{"arch": "regnet", "model": "multi-label image tagger", "dataset": "aerial photos of the United States (SatlasPretrain)", "train_examples": 50862, "image_size": 24, "crop_scale_min": 0.5, "horizontal_flip": true, "translate": 0.12, "norm": "batchnorm", "activation": "silu", "channel_attention": "eca", "padding_mode": "reflect", "drop_path": 0.05, "depths": [2, 5, 5], "kernel_size": 3, "stem": "single", "widths": [96, 192, 384], "num_labels": 7, "init": "torch_default", "residual_init": "none", "optimizer": "soap", "beta2": 0.95, "lr": 0.0021, "beta1": 0.95, "shampoo_beta": 0.95, "eps": 1e-08, "precondition_frequency": 10, "max_precond_dim": 1024, "merge_dims": false, "one_sided": false, "adamw_lr_other_params": 0.0018, "steps": 5800, "batch_size": 256, "epochs": 29.2, "lr_schedule": "wsd", "decay_fraction": 0.4, "final_lr_fraction": 0.1, "warmup_steps": 170, "weight_decay": 0.4, "adamw_weight_decay_other_params": 0.01}
Rows from block 5, named by matrix and row number. Rows with one number belong to one channel. Each number is 50 + 12 x the weight over its row's rms, rounded and kept within 0 to 99. All counts start at 0. After the name is the row's rms in percent of the matrix's.
# convs1: grouped (12 groups) 3x3 conv (model.blocks.5.convs.1.weight, 192x16x3x3), inputs within the group 0-5, a 3x3 kernel for each
# convs2: expand pointwise conv (model.blocks.5.convs.2.weight, 192x192x1x1, transposed), outputs 0-47
convs1.143 105:60 48 58 36 41 41 62 51 47 56 55 52 49 58 31 52 35 37 46 56 30 40 61 29 44 53 42 47 45 50 65 67 34 48 34 39 63 51 73 34 38 68 60 44 67 58 32 46 45 45 37 36 44 46
convs2.143 101:54 31 53 59 34 46 61 46 55 30 34 57 76 57 37 55 31 66 38 42 27 66 45 50 30 64 41 27 47 37 51 38 59 56 49 48 35 72 59 42 49 48 56 34 50 54 52 55
convs1.144 102:69 41 33 44 61 66 55 30 39 34 40 48 54 32 41 76 64 57 50 49 56 48 57 56 39 45 51 44 48 42 42 53 45 46 42 53 62 53 49 55 00 56 77 75 74 47 49 54 35 10 53 74 92 81
convs2.144 101:66 50 44 52 57 62 78 47 40 44 64 72 47 43 56 54 45 49 54 50 67 39 41 37 29 45 60 52 48 50 62 45 46 58 70 58 46 46 46 40 46 61 48 55 38 46 54 52
convs1.145 090:52 81 62 42 68 47 60 32 95 40 41 38 52 58 44 44 44 44 45 37 38 52 69 52 47 41 22 48 47 65 62 51 45 63 63 53 42 55 55 46 46 26 61 46 29 39 41 44 51 47 52 35 54 43
convs2.145 096:51 49 34 60 76 29 44 47 55 54 46 45 71 36 54 77 43 42 34 67 60 58 39 28 45 57 36 63 46 43 42 43 60 40 33 56 29 60 41 54 64 51 40 31 59 74 37 60
convs1.146 083:40 36 36 33 54 41 52 27 40 58 56 57 49 56 30 33 44 44 39 45 33 55 54 41 65 62 64 65 38 36 53 37 67 62 75 51 48 59 37 48 50 50 41 57 38 51 37 45 46 62 71 40 49 29
convs2.146 092:64 38 61 65 42 52 62 61 61 64 27 69 57 69 50 54 52 38 35 65 45 41 58 61 42 68 42 43 58 58 50 39 49 43 47 71 70 56 40 34 52 55 52 55 60 34 56 58
convs1.147 092:42 36 66 58 67 54 48 68 44 47 77 48 58 43 54 39 68 71 67 29 54 56 47 43 55 37 35 37 54 39 52 39 53 48 45 52 35 70 47 54 32 67 38 57 77 37 99 61 48 35 71 42 56 78
convs2.147 100:71 43 56 59 52 64 41 73 55 56 43 70 55 36 46 51 44 56 49 52 50 57 23 46 69 54 48 54 31 55 29 61 53 42 55 62 61 58 49 61 62 47 69 53 52 63 45 38
convs1.148 110:51 34 67 53 32 39 69 98 27 51 48 50 36 54 40 44 54 40 34 52 50 52 52 48 60 39 55 39 34 54 43 63 57 70 36 62 54 38 37 49 60 76 42 37 43 35 37 35 61 68 71 28 35 36
convs2.148 099:60 42 56 45 49 37 61 51 60 40 27 63 49 66 53 61 42 43 50 45 60 52 72 47 31 60 53 39 54 65 43 49 60 48 53 63 41 50 27 48 45 68 44 41 46 60 27 78
convs1.149 104:54 56 50 41 61 45 48 52 42 56 66 70 42 50 36 43 45 39 53 59 24 39 44 50 67 41 58 65 62 50 59 29 47 61 46 42 68 67 53 52 41 34 33 46 48 77 79 68 50 62 40 27 54 29
convs2.149 100:42 43 52 26 46 37 58 62 58 68 38 68 41 39 75 62 48 49 46 55 65 52 67 55 61 41 53 52 42 50 67 57 39 38 36 51 77 69 45 36 45 36 58 61 57 48 69 56
convs1.150 102:42 45 36 50 36 58 38 51 76 79 81 57 51 43 52 46 34 32 30 37 50 43 58 55 52 50 63 53 37 39 50 68 54 52 65 46 44 64 74 67 26 39 58 58 44 54 49 63 70 56 47 60 19 35
convs2.150 094:62 51 44 47 47 58 43 73 53 59 44 44 49 46 47 32 53 76 57 43 46 66 62 65 65 45 37 46 34 55 42 42 38 55 48 69 45 57 36 37 39 56 39 59 75 45 57 67
convs1.151 123:57 43 32 55 30 94 31 74 75 49 49 47 42 56 51 50 51 36 50 60 58 52 45 37 53 38 48 60 35 45 56 36 48 35 55 57 50 41 48 40 55 59 63 44 44 50 52 59 40 52 53 63 43 44
convs2.151 100:68 62 31 39 49 78 49 48 55 50 44 48 36 42 47 57 55 60 39 35 72 51 39 42 40 52 51 54 56 56 38 38 51 31 45 69 56 51 36 47 62 36 41 76 24 74 44 50
convs1.152 112:65 39 34 38 68 37 46 35 67 49 52 59 41 51 53 41 37 54 47 51 72 50 28 38 61 73 61 44 42 65 76 23 53 42 90 60 25 61 41 62 44 43 66 56 54 43 28 46 53 59 47 40 66 58
convs2.152 108:23 48 38 67 39 43 54 46 67 38 54 50 42 60 54 40 41 51 42 61 51 56 65 50 55 72 48 41 41 50 42 59 53 46 57 56 44 60 62 42 51 49 31 51 31 45 67 53
convs1.153 101:50 60 38 64 22 81 43 75 65 45 56 49 46 44 61 41 37 48 59 42 42 50 68 40 42 35 42 59 14 57 52 66 39 55 55 45 54 41 51 43 55 52 35 59 38 64 48 38 41 44 35 35 47 40
convs2.153 091:41 47 62 51 41 44 46 53 51 38 51 42 39 29 56 22 46 50 55 65 38 33 48 40 57 54 36 44 51 43 33 74 61 73 34 79 25 49 45 51 61 42 59 48 44 41 57 58
convs1.154 084:43 38 38 33 49 34 50 39 54 52 69 58 60 48 65 44 43 43 44 43 44 55 40 33 51 48 59 53 41 45 65 49 43 49 63 38 39 62 47 79 53 28 57 66 45 51 58 33 77 79 21 48 62 23
convs2.154 092:38 44 64 37 64 28 12 58 59 46 55 46 60 39 49 52 70 36 58 63 45 65 53 54 64 59 58 41 66 50 38 47 70 41 57 62 53 71 51 53 38 68 58 39 60 38 61 33