A small multi-label image tagger, trained from scratch: activation silu.
Rows from block 3 of a small multi-label image tagger, named by matrix and row number. Rows with one number belong to one channel. Each number is 500 + 40 x the weight over its row's rms, rounded and kept within 0 to 999. All counts start at 0. Numbers have three digits each.
After each channel's rows are labels from the 100 images, of 14848, where the channel reaches its highest value: "lies over" is the class under the peak. Only what is clearly more common there than usual is listed. The data: aerial photos of the United States (SatlasPretrain). In brackets: how many of the 100, against the usual share in percent.
# convs1: grouped (12 groups) 3x3 conv (model.blocks.3.convs.1.weight, 192x16x3x3, each kernel summed), inputs within the group 0-15
# convs2: expand pointwise conv (model.blocks.3.convs.2.weight, 192x192x1x1, transposed), outputs 0-191

convs1.155:511497515452494523565494506427443448442523447489
convs2.155:489496501519516497513537521498558497485555478442461524552535515430613517440479462461513558468502528538536449582519446501464417527571521468456515550477479566505482474470521528506503481465532541433513485486476437505536547495465496494546489543500544536489567506463556617510489471488535447484429520464498525477535448442461436475564487488519535509524499517484498477546494540490467493468576587538522566543463502460543521508561537518486494502569568513548495475498498574478494505556597551447469515430549500531557412521504452535432504574509465473457496498523517567535520530574472459527
lies over: building (29 vs 3.5)

convs1.15:446445527492550562497483450440512547508476555507
convs2.15:470496459488463501501536481511463466455517469498467414526490507473614458541534525463520470588466490433532462460499425520472509523517497486585471487504543438550465529470502475423556515483454615457412474518492562428558482523503532533455483501496500494553519472513521458475568461475523490509410474419479405569540455468497474469478509451495489502463450468535503450500515450433501446493555455504489460471573534542479506457438501483503475481487496508575487493494507502502501517526470513530485561485460598467540439459578468562473538460499537569445542461527497486490469571502471506455
lies over: building (29 vs 3.5)

convs1.8:502498564558497507474453534560485522483462452426
convs2.8:472510443504485475565565499489460493470519550478516498594480515441470442525507507463557472458487598481507498521473494407535536496536506471531516461436583507501512439491418437435568429474582492516502421508456520505505511470480503489448472462522480499515501528481547428425580496476491503490504497474482461528573475518549501400509556445490549476586515477515526436467504531521454458526578498452479572548495460471478521507478480465438523505416495488511461556498470531502473539530468483500565555501497446409484503480534480528498533567567474539523530532557453521441528552555496528534
lies over: building (37 vs 3.5)

convs1.52:430474411454476471527491529506506507527528450551
convs2.52:485485483482526465460537455493612470394434427579504510538507469527496463492530482509508527513444426490493520519523567544506448511525439545477470422479501504506539532486469496462500417509510564492583519481525498566534435469502539445526475459499499493490456529515483496442430434525505471486455517511504602476503516404461489538503456501430479505479486406497483575492504506584578553528493507498529499492545480481551483458512527459606485539500481476424449499466532505489556513502566497497494505438512492487468461529428422439518451469490518561450485494530553578516480521515557538479
lies over: building (48 vs 3.5)

convs1.82:459469475522544485490486462477456450481551588548
convs2.82:532416463459458589496599513450444508506536506552471440454507443596484495467518529469554561491519477480422478525519530433460517504445502521479517545558440508507498520509496535471428500480520526497458493549471530464491529500511548453473520490537518512469523536465515507408547517509514556529493446547498529534483470493501562481530507527459503521474422561432537392469507458487462496551488471485462527566572485503497478481500441471512484496496542491460582457518552457533482497481408549511589501544470517495535465528616491438422501487559510493538457477480577504543541553442468526505
lies over: crop field (25 vs 7.1)

convs1.119:529482486486582455524468558553535552441491502490
convs2.119:506495501526462493440467491497498434490546481464473454436480451596434468499459451467521553521507510488566473483473489493507489461533496465519415509471446481488506488539470523482505491486463424476498484590416585544439507550561503524465495521451489476478566477485537501467433566468502499516463554493526509519502558550524492501475520542504507604467449523432473523495450468448446418495522508529498441543504590460474577506517527535481516492436516512472521423498519518574479501484662489475463513490510564466468561465494503521520519514551536489448471517458440512540538509410461551473
lies over: building (30 vs 3.5)

convs1.152:525554497486522581524516523431452498459545447501
convs2.152:501500509508494446474434443454514476562464552439539504438555511530517530513491502538476536499529529480566539538539608479476474452566480436529433540520443503445479536486469524463506522461526538415407462454428491520433495543499470494549519511532502493466522519396485650540486492519474517497474547494502425537440530520460494509525499481540548604554491473437523511524465456445514497444564530465514512460505475472488526478461488541510491452441492471486490513456486525484520542493522471545472532468525603542500520457517519574432484460454526512496508559538463475539552465575470482525
lies over: building (33 vs 3.5)

convs1.86:515502486480469468523511439456436542520435569535
convs2.86:490505460501492494520500486514452393454537521487507476493537480517575530419497471489538505497477500472478572532454469425486542428551472469497571481445484498497469457473449547506493541516497489515519462463443527448400458495509621479466549499467568433452455504453431550434494558511448510514553546490475535488472479508473506477527501526468486532482483505508460466493475483520487472556506490503482512458460500506436449370474429454511454481509483495479490411464544482487466354504535522469506488535522510495468494522490494534501495505595533485490489522505555633504432467442514521461
lies over: crop field (41 vs 7.1)

convs1.63:507513477522528524446504427521541487486564519412
convs2.63:457470551526517534466512560444412516445523500463460535570509499496527456505544500460530471469449543527498480537477469470514524463540488462553425506459547501523575477482498404385522463576451497441483468530475501494473505494481457517561474516469482503452473492482505509486625511513522468446522510539533489481425470480482488605549523508489561529594495476479484459474541523555457536498470446519399525532484509537524418500520437437451511544457493409517523549497544497466506473531493476461492633492523463448590531495563500493455501516516539547462492502449513514493525505508509504505
lies over: building (51 vs 3.5)

convs1.91:432517479436529418507449536449500481493474474485
convs2.91:551568472562490539404555538542499442457510474510568475505519471412490544450553397526563493514527479524461508484462561501547444513525395510501493500489518542518482516510531520496487456532480495497455485447514510470465474485484523510459515509481553613430465514513575586495508471536523431478481452493442464489519575523475552538494536430495544490487601535540473542441459487478506462488487403544551497486540445501469508552548537513489400469484513517485529525452466590511486474491537455469472465538514493523444458522524497487459534505486497516505536473477468445544487531419516460585
lies over: crop field (36 vs 7.1)

convs1.0:498471552507497462451429530454513502475471485409
convs2.0:479523507542530533497570497467502435477550453536449511528510442520435492549518484398516488482519519500507518505445472458441542488583489557483541511488515460528514535480553569557537496550539495536484479541506524569545491520473498499505520468564530587512528550503511553542539535455538466543435551475489459458450467492421519472535476492578533549491489415525498476532503466408461539474509486537536468532580509475519454527424565501510504506440484476512505507484471493527451502519516439457419501480479503526537613475595528566473447473569395507428526519519486487459486574514473492466
lies over: building (31 vs 3.5)

convs1.165:468493470447433457507462561541460496573484498479
convs2.165:446476479448415467460524544534551505558481536432560557488482483526473416522462511483566466437523440503438514558498467438561547470549480492509547492496518507445490553460500476444446509546507515467530522472539523493575474475523511549455512562511519515499568486476467503468507527522424558484526493517510506479440464423438462526517414455504595539555470553492590479505511417525508511523462519527399494532506470516499469526499528432524491517528512483420528487552565471539419502485491539486430500543547545573538454468493468455465439500498510456481539535572450534448491503494461472535
lies over: building (28 vs 3.5)

convs1.118:539536478463476484580483494450441460501443487549
convs2.118:444536527463497497488544457510493415467470544493496503587547484407435484520489486500568546441525538506492509506454525518563449529429489496479523508499528492564496491557492521471520463522519535554459525479509618503474438445471450482532562506479522490484468511539469472578559473511487512504525472422452513577478581507456539444405461496489442504468516505520513439450489499523542478562473496559477474528455570477492466515498514489487521518470554454479524520492478463561449485501468474469498494416519468492446492457478455501505504447539577456468616439452580526418550446554515511449
lies over: building (29 vs 3.5)