Rows from block 9, named by matrix and row number. Rows with one number belong to one channel. Each number is 500 + 40 x the weight over its row's rms, rounded and kept within 0 to 999. All counts start at 0. Numbers have three digits each. After the name is the row's rms in percent of the matrix's.
# convs1: grouped (24 groups) 3x3 conv (model.blocks.9.convs.1.weight, 384x16x3x3), inputs within the group 0-5, a 3x3 kernel for each
# convs2: expand pointwise conv (model.blocks.9.convs.2.weight, 384x384x1x1, transposed), outputs 0-54
convs1.165 113:485586502503522576470562406518565514519505541529449465478468475486553479474536459457450450492506529535475548461460523521472495452513502556484498446492512482494519
convs1.166 111:516490400448655488434579536537512515539566570451604550474462521555491463493434490486538473463472497500506499552505536470515470492475503441503495500513540461584454
convs1.167 096:532539510473499593485483445497581598473481496549427441454504466482491495466507504521462489491540461493543458476528417531499563493483499474502477449507486532502535
convs1.168 085:514482486431451471513447436525492514537471518469509460463540462472466519487457521495488480432485503493516516561534578496544512499490497477472513474473443499508527
convs1.169 095:432501638515499510454455481496504609606530536465486471471463450488507478518476544527551437536482461522535464516480550417477544483519475538487521494552497509532477
convs1.170 103:471443503466506535545478498457492522476486481507519459512484497556498451574373523535499484478526536507559549537469465522530480443451524519493495524491455468537511
convs1.171 104:523441568515519502590530644542504449517487610572478484534505493470501519489469491496496490492521499494449519471519491476453511508547536498500498487546481504509485
convs1.172 101:468490470561534489546599510513483487501540537455626524470461424455467544511472501533552495556527469498470468539548512523501490486494542468511485489567503459573500
convs1.173 120:506520489508429481438611505540505563493445471466496477505502499514530480514470490444510499472517497432482502493473481568485476594485563456523507479507498462510483
convs1.174 102:494578443585488528462490454524473430471471522519485531489574560492562480542601459543416633443498565467465545484467475482505492481520469472512508516521490512503481
convs1.175 137:505486501513523428484484561545449485490505487504535467470520453460510486499491510498506524491428537506498535450519499475550452503487559498543495482512507513488468
convs1.176 099:433507583514514460485415495459508489491477613492453509447496504519495441509469447518469501479498541528525526468541465464497494496473526504474538510465496501480502
convs1.177 114:480489490521477487483550490503455517486499498509497469508511500462476490502539469537512438466496522541503509476523521514505509500471468520497449467435516531574503
convs1.178 093:577458513499536520447478516497541515568525566503534470475495505503495512480491429449584492497546525548511551522438454499508455511487478418641533426595614524484505
convs1.179 100:441499516523519460482455499497437521453542500485472457542456393447577532459488473498524466541468542494522521503508480465500539502465491515454479497463499428439493
convs1.180 118:491448511511536523449513465475471529489543528597577472404508467478579522568472552488507536487560452473503498488477521512501505495451477493432508474566537495605514
convs1.181 095:512469508471524427536541457510515451555476507480492529450478554512518537528593489464501513521505485469510509484486506444476537490472537493504538599520420528577605
convs1.182 103:496533524515576420525581467509540479504528498538482488481468457517426493560547453528620465471484535494467516558524535527527524492513485417597435522465532544509429
convs1.183 112:489548531455503547444488522518504491539510540477495529524527518458535525497538505511492519529470520504614495441468514511545530584532482517535487556430498456587524
convs1.184 098:574446428496476448474540558486463423561501435528544496538434485457493481529526437479588513530495512486482509433420523486488551468503458509481454607499448493436464
convs1.185 103:518463441520530509475429517510448527474470488501514497525447544478478463489481462531576507545452483454472446497524458455471512492550499508500464488485510499502480
convs1.186 098:539512410461494507463503497511517493459531491517485442433431494512521537479447578454485519453498518530495506585523501587566557506520582417425478564488597529440548
convs1.187 102:460523477504501453508556536497460532462441451495481485504595514558549554453474533501463444493495503537535566555554497503476552516470483549478466464423503458449474
convs1.188 088:417517490499554515506401496480512449452563446459478477458569455493561398516463520539495544566419613579579516518446497482540497440504447513526475565474493494465468
convs1.189 094:459475471422495486497571478540539515555561501490545570429469490532505444516548511512424510490489488464522480517530492483474484487473478548460478559563538445662529
convs2.165 102:527490509539428491554475473530443504496536488379482555470511455498445518447495546480457541431472516451468442551520572522482491501542534501498489470575413512482465481
convs2.166 103:463512529536484488468512503490502476419463415474498477467509446455478486506581462464511537516566493480469474488498451493545481468482471501568474518515505430496569528
convs2.167 092:536579489546502468524479501510497515447590482452529509477584474457483472539475448498477460536458478541520511455537532577525481544505578522481508447485503527521481512
convs2.168 098:516494603446514566459411515514471502509445470491510535481505561485627479462450544504578451485512519503430514491502529470457542545501473473482457513434483480521497420
convs2.169 104:532524426515522468534521525456480446492530575477512552524480472410494540497550601511491441518431527468493514509522562494516441484489540511478467491396526478486412522
convs2.170 101:524503536400488461538462542498529529522457459490502512523439547460509449545512487468481467531508476479496549500492465555434473494506501485513495519470510503530529463
convs2.171 098:492583542485463492518488498454528491524520519538521492455525483564604513460465516500479539523454522512485454432518515513509486569513493534441496442484485532489617448
convs2.172 098:491542471391513450468551472451495485501504475543465455479470465462509521475491485484473535496535483525471456500483544481450432511452537554448502577496542508509515464
convs2.173 108:481510468485518446563464438542581523489527542491522509481495470461488505506506495499494480476452473507452550482569538501448414515493531506526597525491504526480525504
convs2.174 100:505498493563560483508510496444497527452448550527471583470496429458431446550484455463504568504442460458472477489521522519445399480508486484481490481500419581519518496
convs2.175 105:443530568667437464515529541475484500480456521520510483593540477508496569443503500551526432447430476542515537442476476538465463486473494508504485513466481513497542482
convs2.176 101:485508487515495563486588418531494461518479448482455439514548471535526442511514461453536468491481499504451478506456429479461531539464453538425508470583476545483530491
convs2.177 102:528508507502529468425526493522482508518491497503507481490488466540535584506486480538487494490452471514481456430515491552464471540531497456528544484436489493471468545
convs2.178 097:525531486489540543497535500530501519494510499491552517486493479558498463505566494483518448445508511535513487483466499520524476426430539495494463563532530518499473543
convs2.179 099:472470541474496516558538520463478535504503485492480473479548457451509557464551540467561480545479442477511498474475484511521494496541477463466453563524484458494506524
convs2.180 100:500447474491470575497534553510514509476502505449513459432487463552514472506522510494448513511417471498541488489497495549508415510523510443422554470556425459511483422
convs2.181 099:495562515448459482497474536472481469449438524468488526576530512464474493484532516530512469509536526508433552423494520469478444487565554510448445552501443501528515455
convs2.182 094:491453527509465509442473501527548502484524516413459565528478540537540540455469485449467487484483476555527485450473453471522567478563479468519531479481558459548497491
convs2.183 102:524513573505506477490475499477484512499541554525532496592535515462513551513607520512469469438547490455466527504447524499466534506496442531529491412500509531527437496
convs2.184 103:390513530472468519487519510465520543487569475489416531495470481482460425485539560439484546496535548488485473503473500528414450452483527516463472473457456415420453472
convs2.185 102:520492485526611566554467525460526470498565486451490487526507508525495532455499520483439555519490451511531478453481506508459504492517477513428500572530522428482512542
convs2.186 108:419499504489453517498475553505483428513478485532456465513520515526516540460487482569503489492477469564516493563600499516552463477508451409472455495491489532476516470
convs2.187 102:477521525444457465531549498558489430529493488531532528460520441565510444526415514507526519519499495490530439474524538477542485472524426492548535491473453513544526537
convs2.188 095:536583419554517505550485474514453514522434468452549489444509466546552476523460521471561488495562477476530486553524568464447509474494507495469527475413477533513522530
convs2.189 105:525582473443473575503466492490490468498518488463410475485495494449599499484502452600456492487499475490444500529476485553483424474527442502440549481504461427574527464