From a checkpoint of a small multi-label image tagger.
Model: 2.35M parameters, 24-pixel images, arch regnet, depths [2, 5, 5].
Rows from block 7, named by matrix and row number. Each number is 128 + 24 x the weight over its row's rms, rounded and kept within 0 to 255. All counts start at 0.
# convs0: reduce pointwise conv (model.blocks.7.convs.0.weight, 384x192x1x1), inputs 96-191
convs0.318 [119 145 120 145 129 145 131 104 142 136 123 152  95 147 124  96 126 142 144 152 113  94 129 163 121  98 190 145 174 204 125 164 130 128 137 139 136 130 103 108 124 100 130  98 106 129 148 138 119 146 113 171  92 117 178 124 127 130 100 139  82  96 136 127 131 104 118 165 149 120 124 106 160 161 140  96 169 126 116 103 128 149  95 113 123 129 126 134 148 118 139 110  95 125  96 132]
convs0.319 [101 114 148 134  98 121 143 133 108 145 112 106 196 108 137 114 151 120 113 107  90  92 142 139 165 127 125  90 130 112 221  86 136 159 140  93 152  92 101 149  95 128 165  91 175 103 118 142 119 126 121 109 128 193 182 157 132 119 121 145 118 150 155 138 130  96 120 102 137 103 110 128 117  92 152 103 144  95 141 138 105  97 123 121 113 129 165 144 118 119 114  70 153 132 109 175]
convs0.320 [ 98 131 102 134 117 127 131 142 120 104 117 105 154 131 127 120 181 175  98 109 113 173 117 109 150 140 114 129 120 124 128 149  79 106 159 127  97 199 120 168 119 140 135  96 122 118 113 126  83 124  88 119 137 145 140 134 117 126 178  68 110 100 126 105 114 180 127 167 151  71 132 135 136 137 199 111 158 120 114 146 128  83 145 136 128 121 152 105 119 120 149 126 130 102 137 149]
convs0.321 [184 164 135 113  88 111  97 149 126 143 115 142  87 110 171 198  92 145 142 127 121  81  92 109 138 115 132 145 140 111 105 127 129 122 116 139 117 132 158 107 111 101 127 138 139 119 154 118  99 127 124  87 149 145 132  83 159 127 144 133 126 141 116 134 114 106 109 129 134 109 113 129 142 113 161 101 153 108 114 196 113  93 160 110 135  76 143 124 154 111 110 125 123 142  71  87]
convs0.322 [105 148  59 128 137 108 148 103 129 119 129 115 120 119 163 129 134 171 136 111 123 154 132 148 130 121 133 170 102 127 149 144 132 145 109 158 102 109 138 129 168 122 122 119 143 125 136 109 126 133 125 135 133 112 125 102 130 150 157 113 187 143 120 142  89 108 126  95 134  90 129 130 152  75  76 111 111 100 139 100 157 129 150 127 106 126 119  95 128 152 152 111  95 100 144 156]
convs0.323 [147 154 129 129 120  86  93 124 140 158 100 132 131 145 151 137 146 107 125 114 103 150 119 149 118 137 173 128 151 121 164 135 115 145 136 135 131  90 132 130 107 139 141 128 132 124 160 146 104 118 143 136 107 147 158 130 125 132 160 139 134 119 152 124 113 100 162 113 128  98 104 134 137 156 108  96 144 105 128 125 145 120 145 129 162 110 145 111 135 114 116 145  90 113 162 111]
convs0.324 [122 165 106 151 102 134 139  90 103 137  79 152 111 130 107 171 110 137 100 155 105 104 122 117 117 122 111 123 124 146 143 128 127 125 164 160 156 106 131 157 102  92 164 135  84  94  81 121 112 137  99 123 131 147 136 113 154 174 108 177 114 123  97 135 134 127  83 120 101 125 159 126 134 100 132 113 143 119 124 150 177 103  84 130 135 137  98 142  89 157 112 112 192  88 140 152]
convs0.325 [130  92 132 131 152 170 129 128  96 118 114  95 124 163 113 153 102 122 145  85  83 126 115  99 130 121 110  88 139 131 116 104 110 146 119 105 104  99 153 145 146 111 170 134 104 110 122  95 153 134 118 145 127 117 117 103 143 106 101 124 134 122  79 127 130  70 115  80 155 138 168 150 134 136 109 101 111 126 109 177 161 113 116 131 133 156 157 102 140 147 165 109 140 173 142 128]
convs0.326 [104 137 127 139 212 134 165 140 138 109 122 109 156 124 128 115 105 153 157 114 144 137 123 160 111 134 153 122 156 127 129  85 116 106 109 128  85 118 152 114 102 121 135 112 125 111  81 157  95 164 109 134 141 148 124 124 164 160  89 134 102 116  91 128 156 126 115 121 120 133 138 134  99 123 102 150 134 119 105 111 185 159 145 137  81 200 116 184 105 135 169 133 152  95 119 114]
convs0.327 [130 173 104 156 144 112 100 110 125 156 158 115 138 157 140 114 112 119 136 112 113 135 110  87 137 163 111 136 108 102 125 139 139  70 135  80 140 137 146  86 164 143 117 116 107 155  83 131 142 117 136 114 107 155 128 119 117 110 124 146 112 112 128 102 115 182 118 130 167 116  89 122 103 137 108 161 139 111 146 126 137 170 134  86  66 125 172 128  96 197 125 168 139 108 164 178]
convs0.328 [145  76 108 139 147  83 147 125 113 139 142 112 145 152 119 121  86 129 153 132 172  91 155 100 143 134 165 152 123 116 127 122 111  95 149 132 146  98 102 134 123 150 130 122  98 136 110 176 116 159 125 102 135 145 149  98 126 128 128 145 109 154 125 153  91 139 156  93 118  77 156  98 138 132 131 154 137 120 106 111 117 132 137 142 123 155 137 116 154 132 146 128 107 120 126 131]
convs0.329 [100 129 124 115 116 110 161 134 105  77 126 111 111 154 130 123 138  91 181 123 168 115  99 142 140 120 105 159 103 149 163 121 109 122 131 110 149 104 131 130 151 114 142 134  96 143 113 119 155  87 119 100 115 166 150 152  90 117 154 110 129 123 121 143 110 184 179 147 109  88 150 107 110 159  73 159 126 141 121 125 183 140 102 125 125 140 100 187 152 147 172 110 144 102 158 116]
convs0.330 [167  84 109 110 100 150  89 119 130 157 137 136 104 129 110 131 109 123 139 110 143  82 128 131 112 131 142 177 158 161 102 154 154 112 124 125  93 162 120 119 126 135 109 137 145 136 132 127 138 119 160 106 149 130 113 151 153 118 136 105 160 113 190 112 131 153 115 156 118 142 117 118 133 137 129 198 134 121 136 127  95  93 171 151 101 173 114 147 130 118 132 129  86 129 133 152]
convs0.331 [141  87 122 137  88 175 143 108 112 119 138 127 134 104 101 140 107 141 120 140 130 157  78 132 108 115 131 109 117 127 120 161 137  89 117 103 134 168 129  79 158 160  97 137 220 110 127 123 148 125 126 151 105  94 129 133 116 133 123 146 107 122 108  96  98 119 120 111 128 127 156 131 115 159 166 139 118 144 107 111 127 104 107  96 108 116 115 126 134 150 150 131 122 131 123 189]
convs0.332 [118  99 124 134 139  98 145 180 120 139 130 132 151 130 115 116 125 157 201 135 125 146 108 136 145 166 172 145 118 152 130 136  76 172 120 115 129  93 133 108 110 154 141 123 120  98 145 127  77 158  99 138 129 118 127 130 137 100  97 124 147 123 158 166 114 141 105 153 163 106 105 119  97 119 153 141 142 137  85 103 150 150 107 154 126 147  99 143 126 141 111 135 103 173 102 130]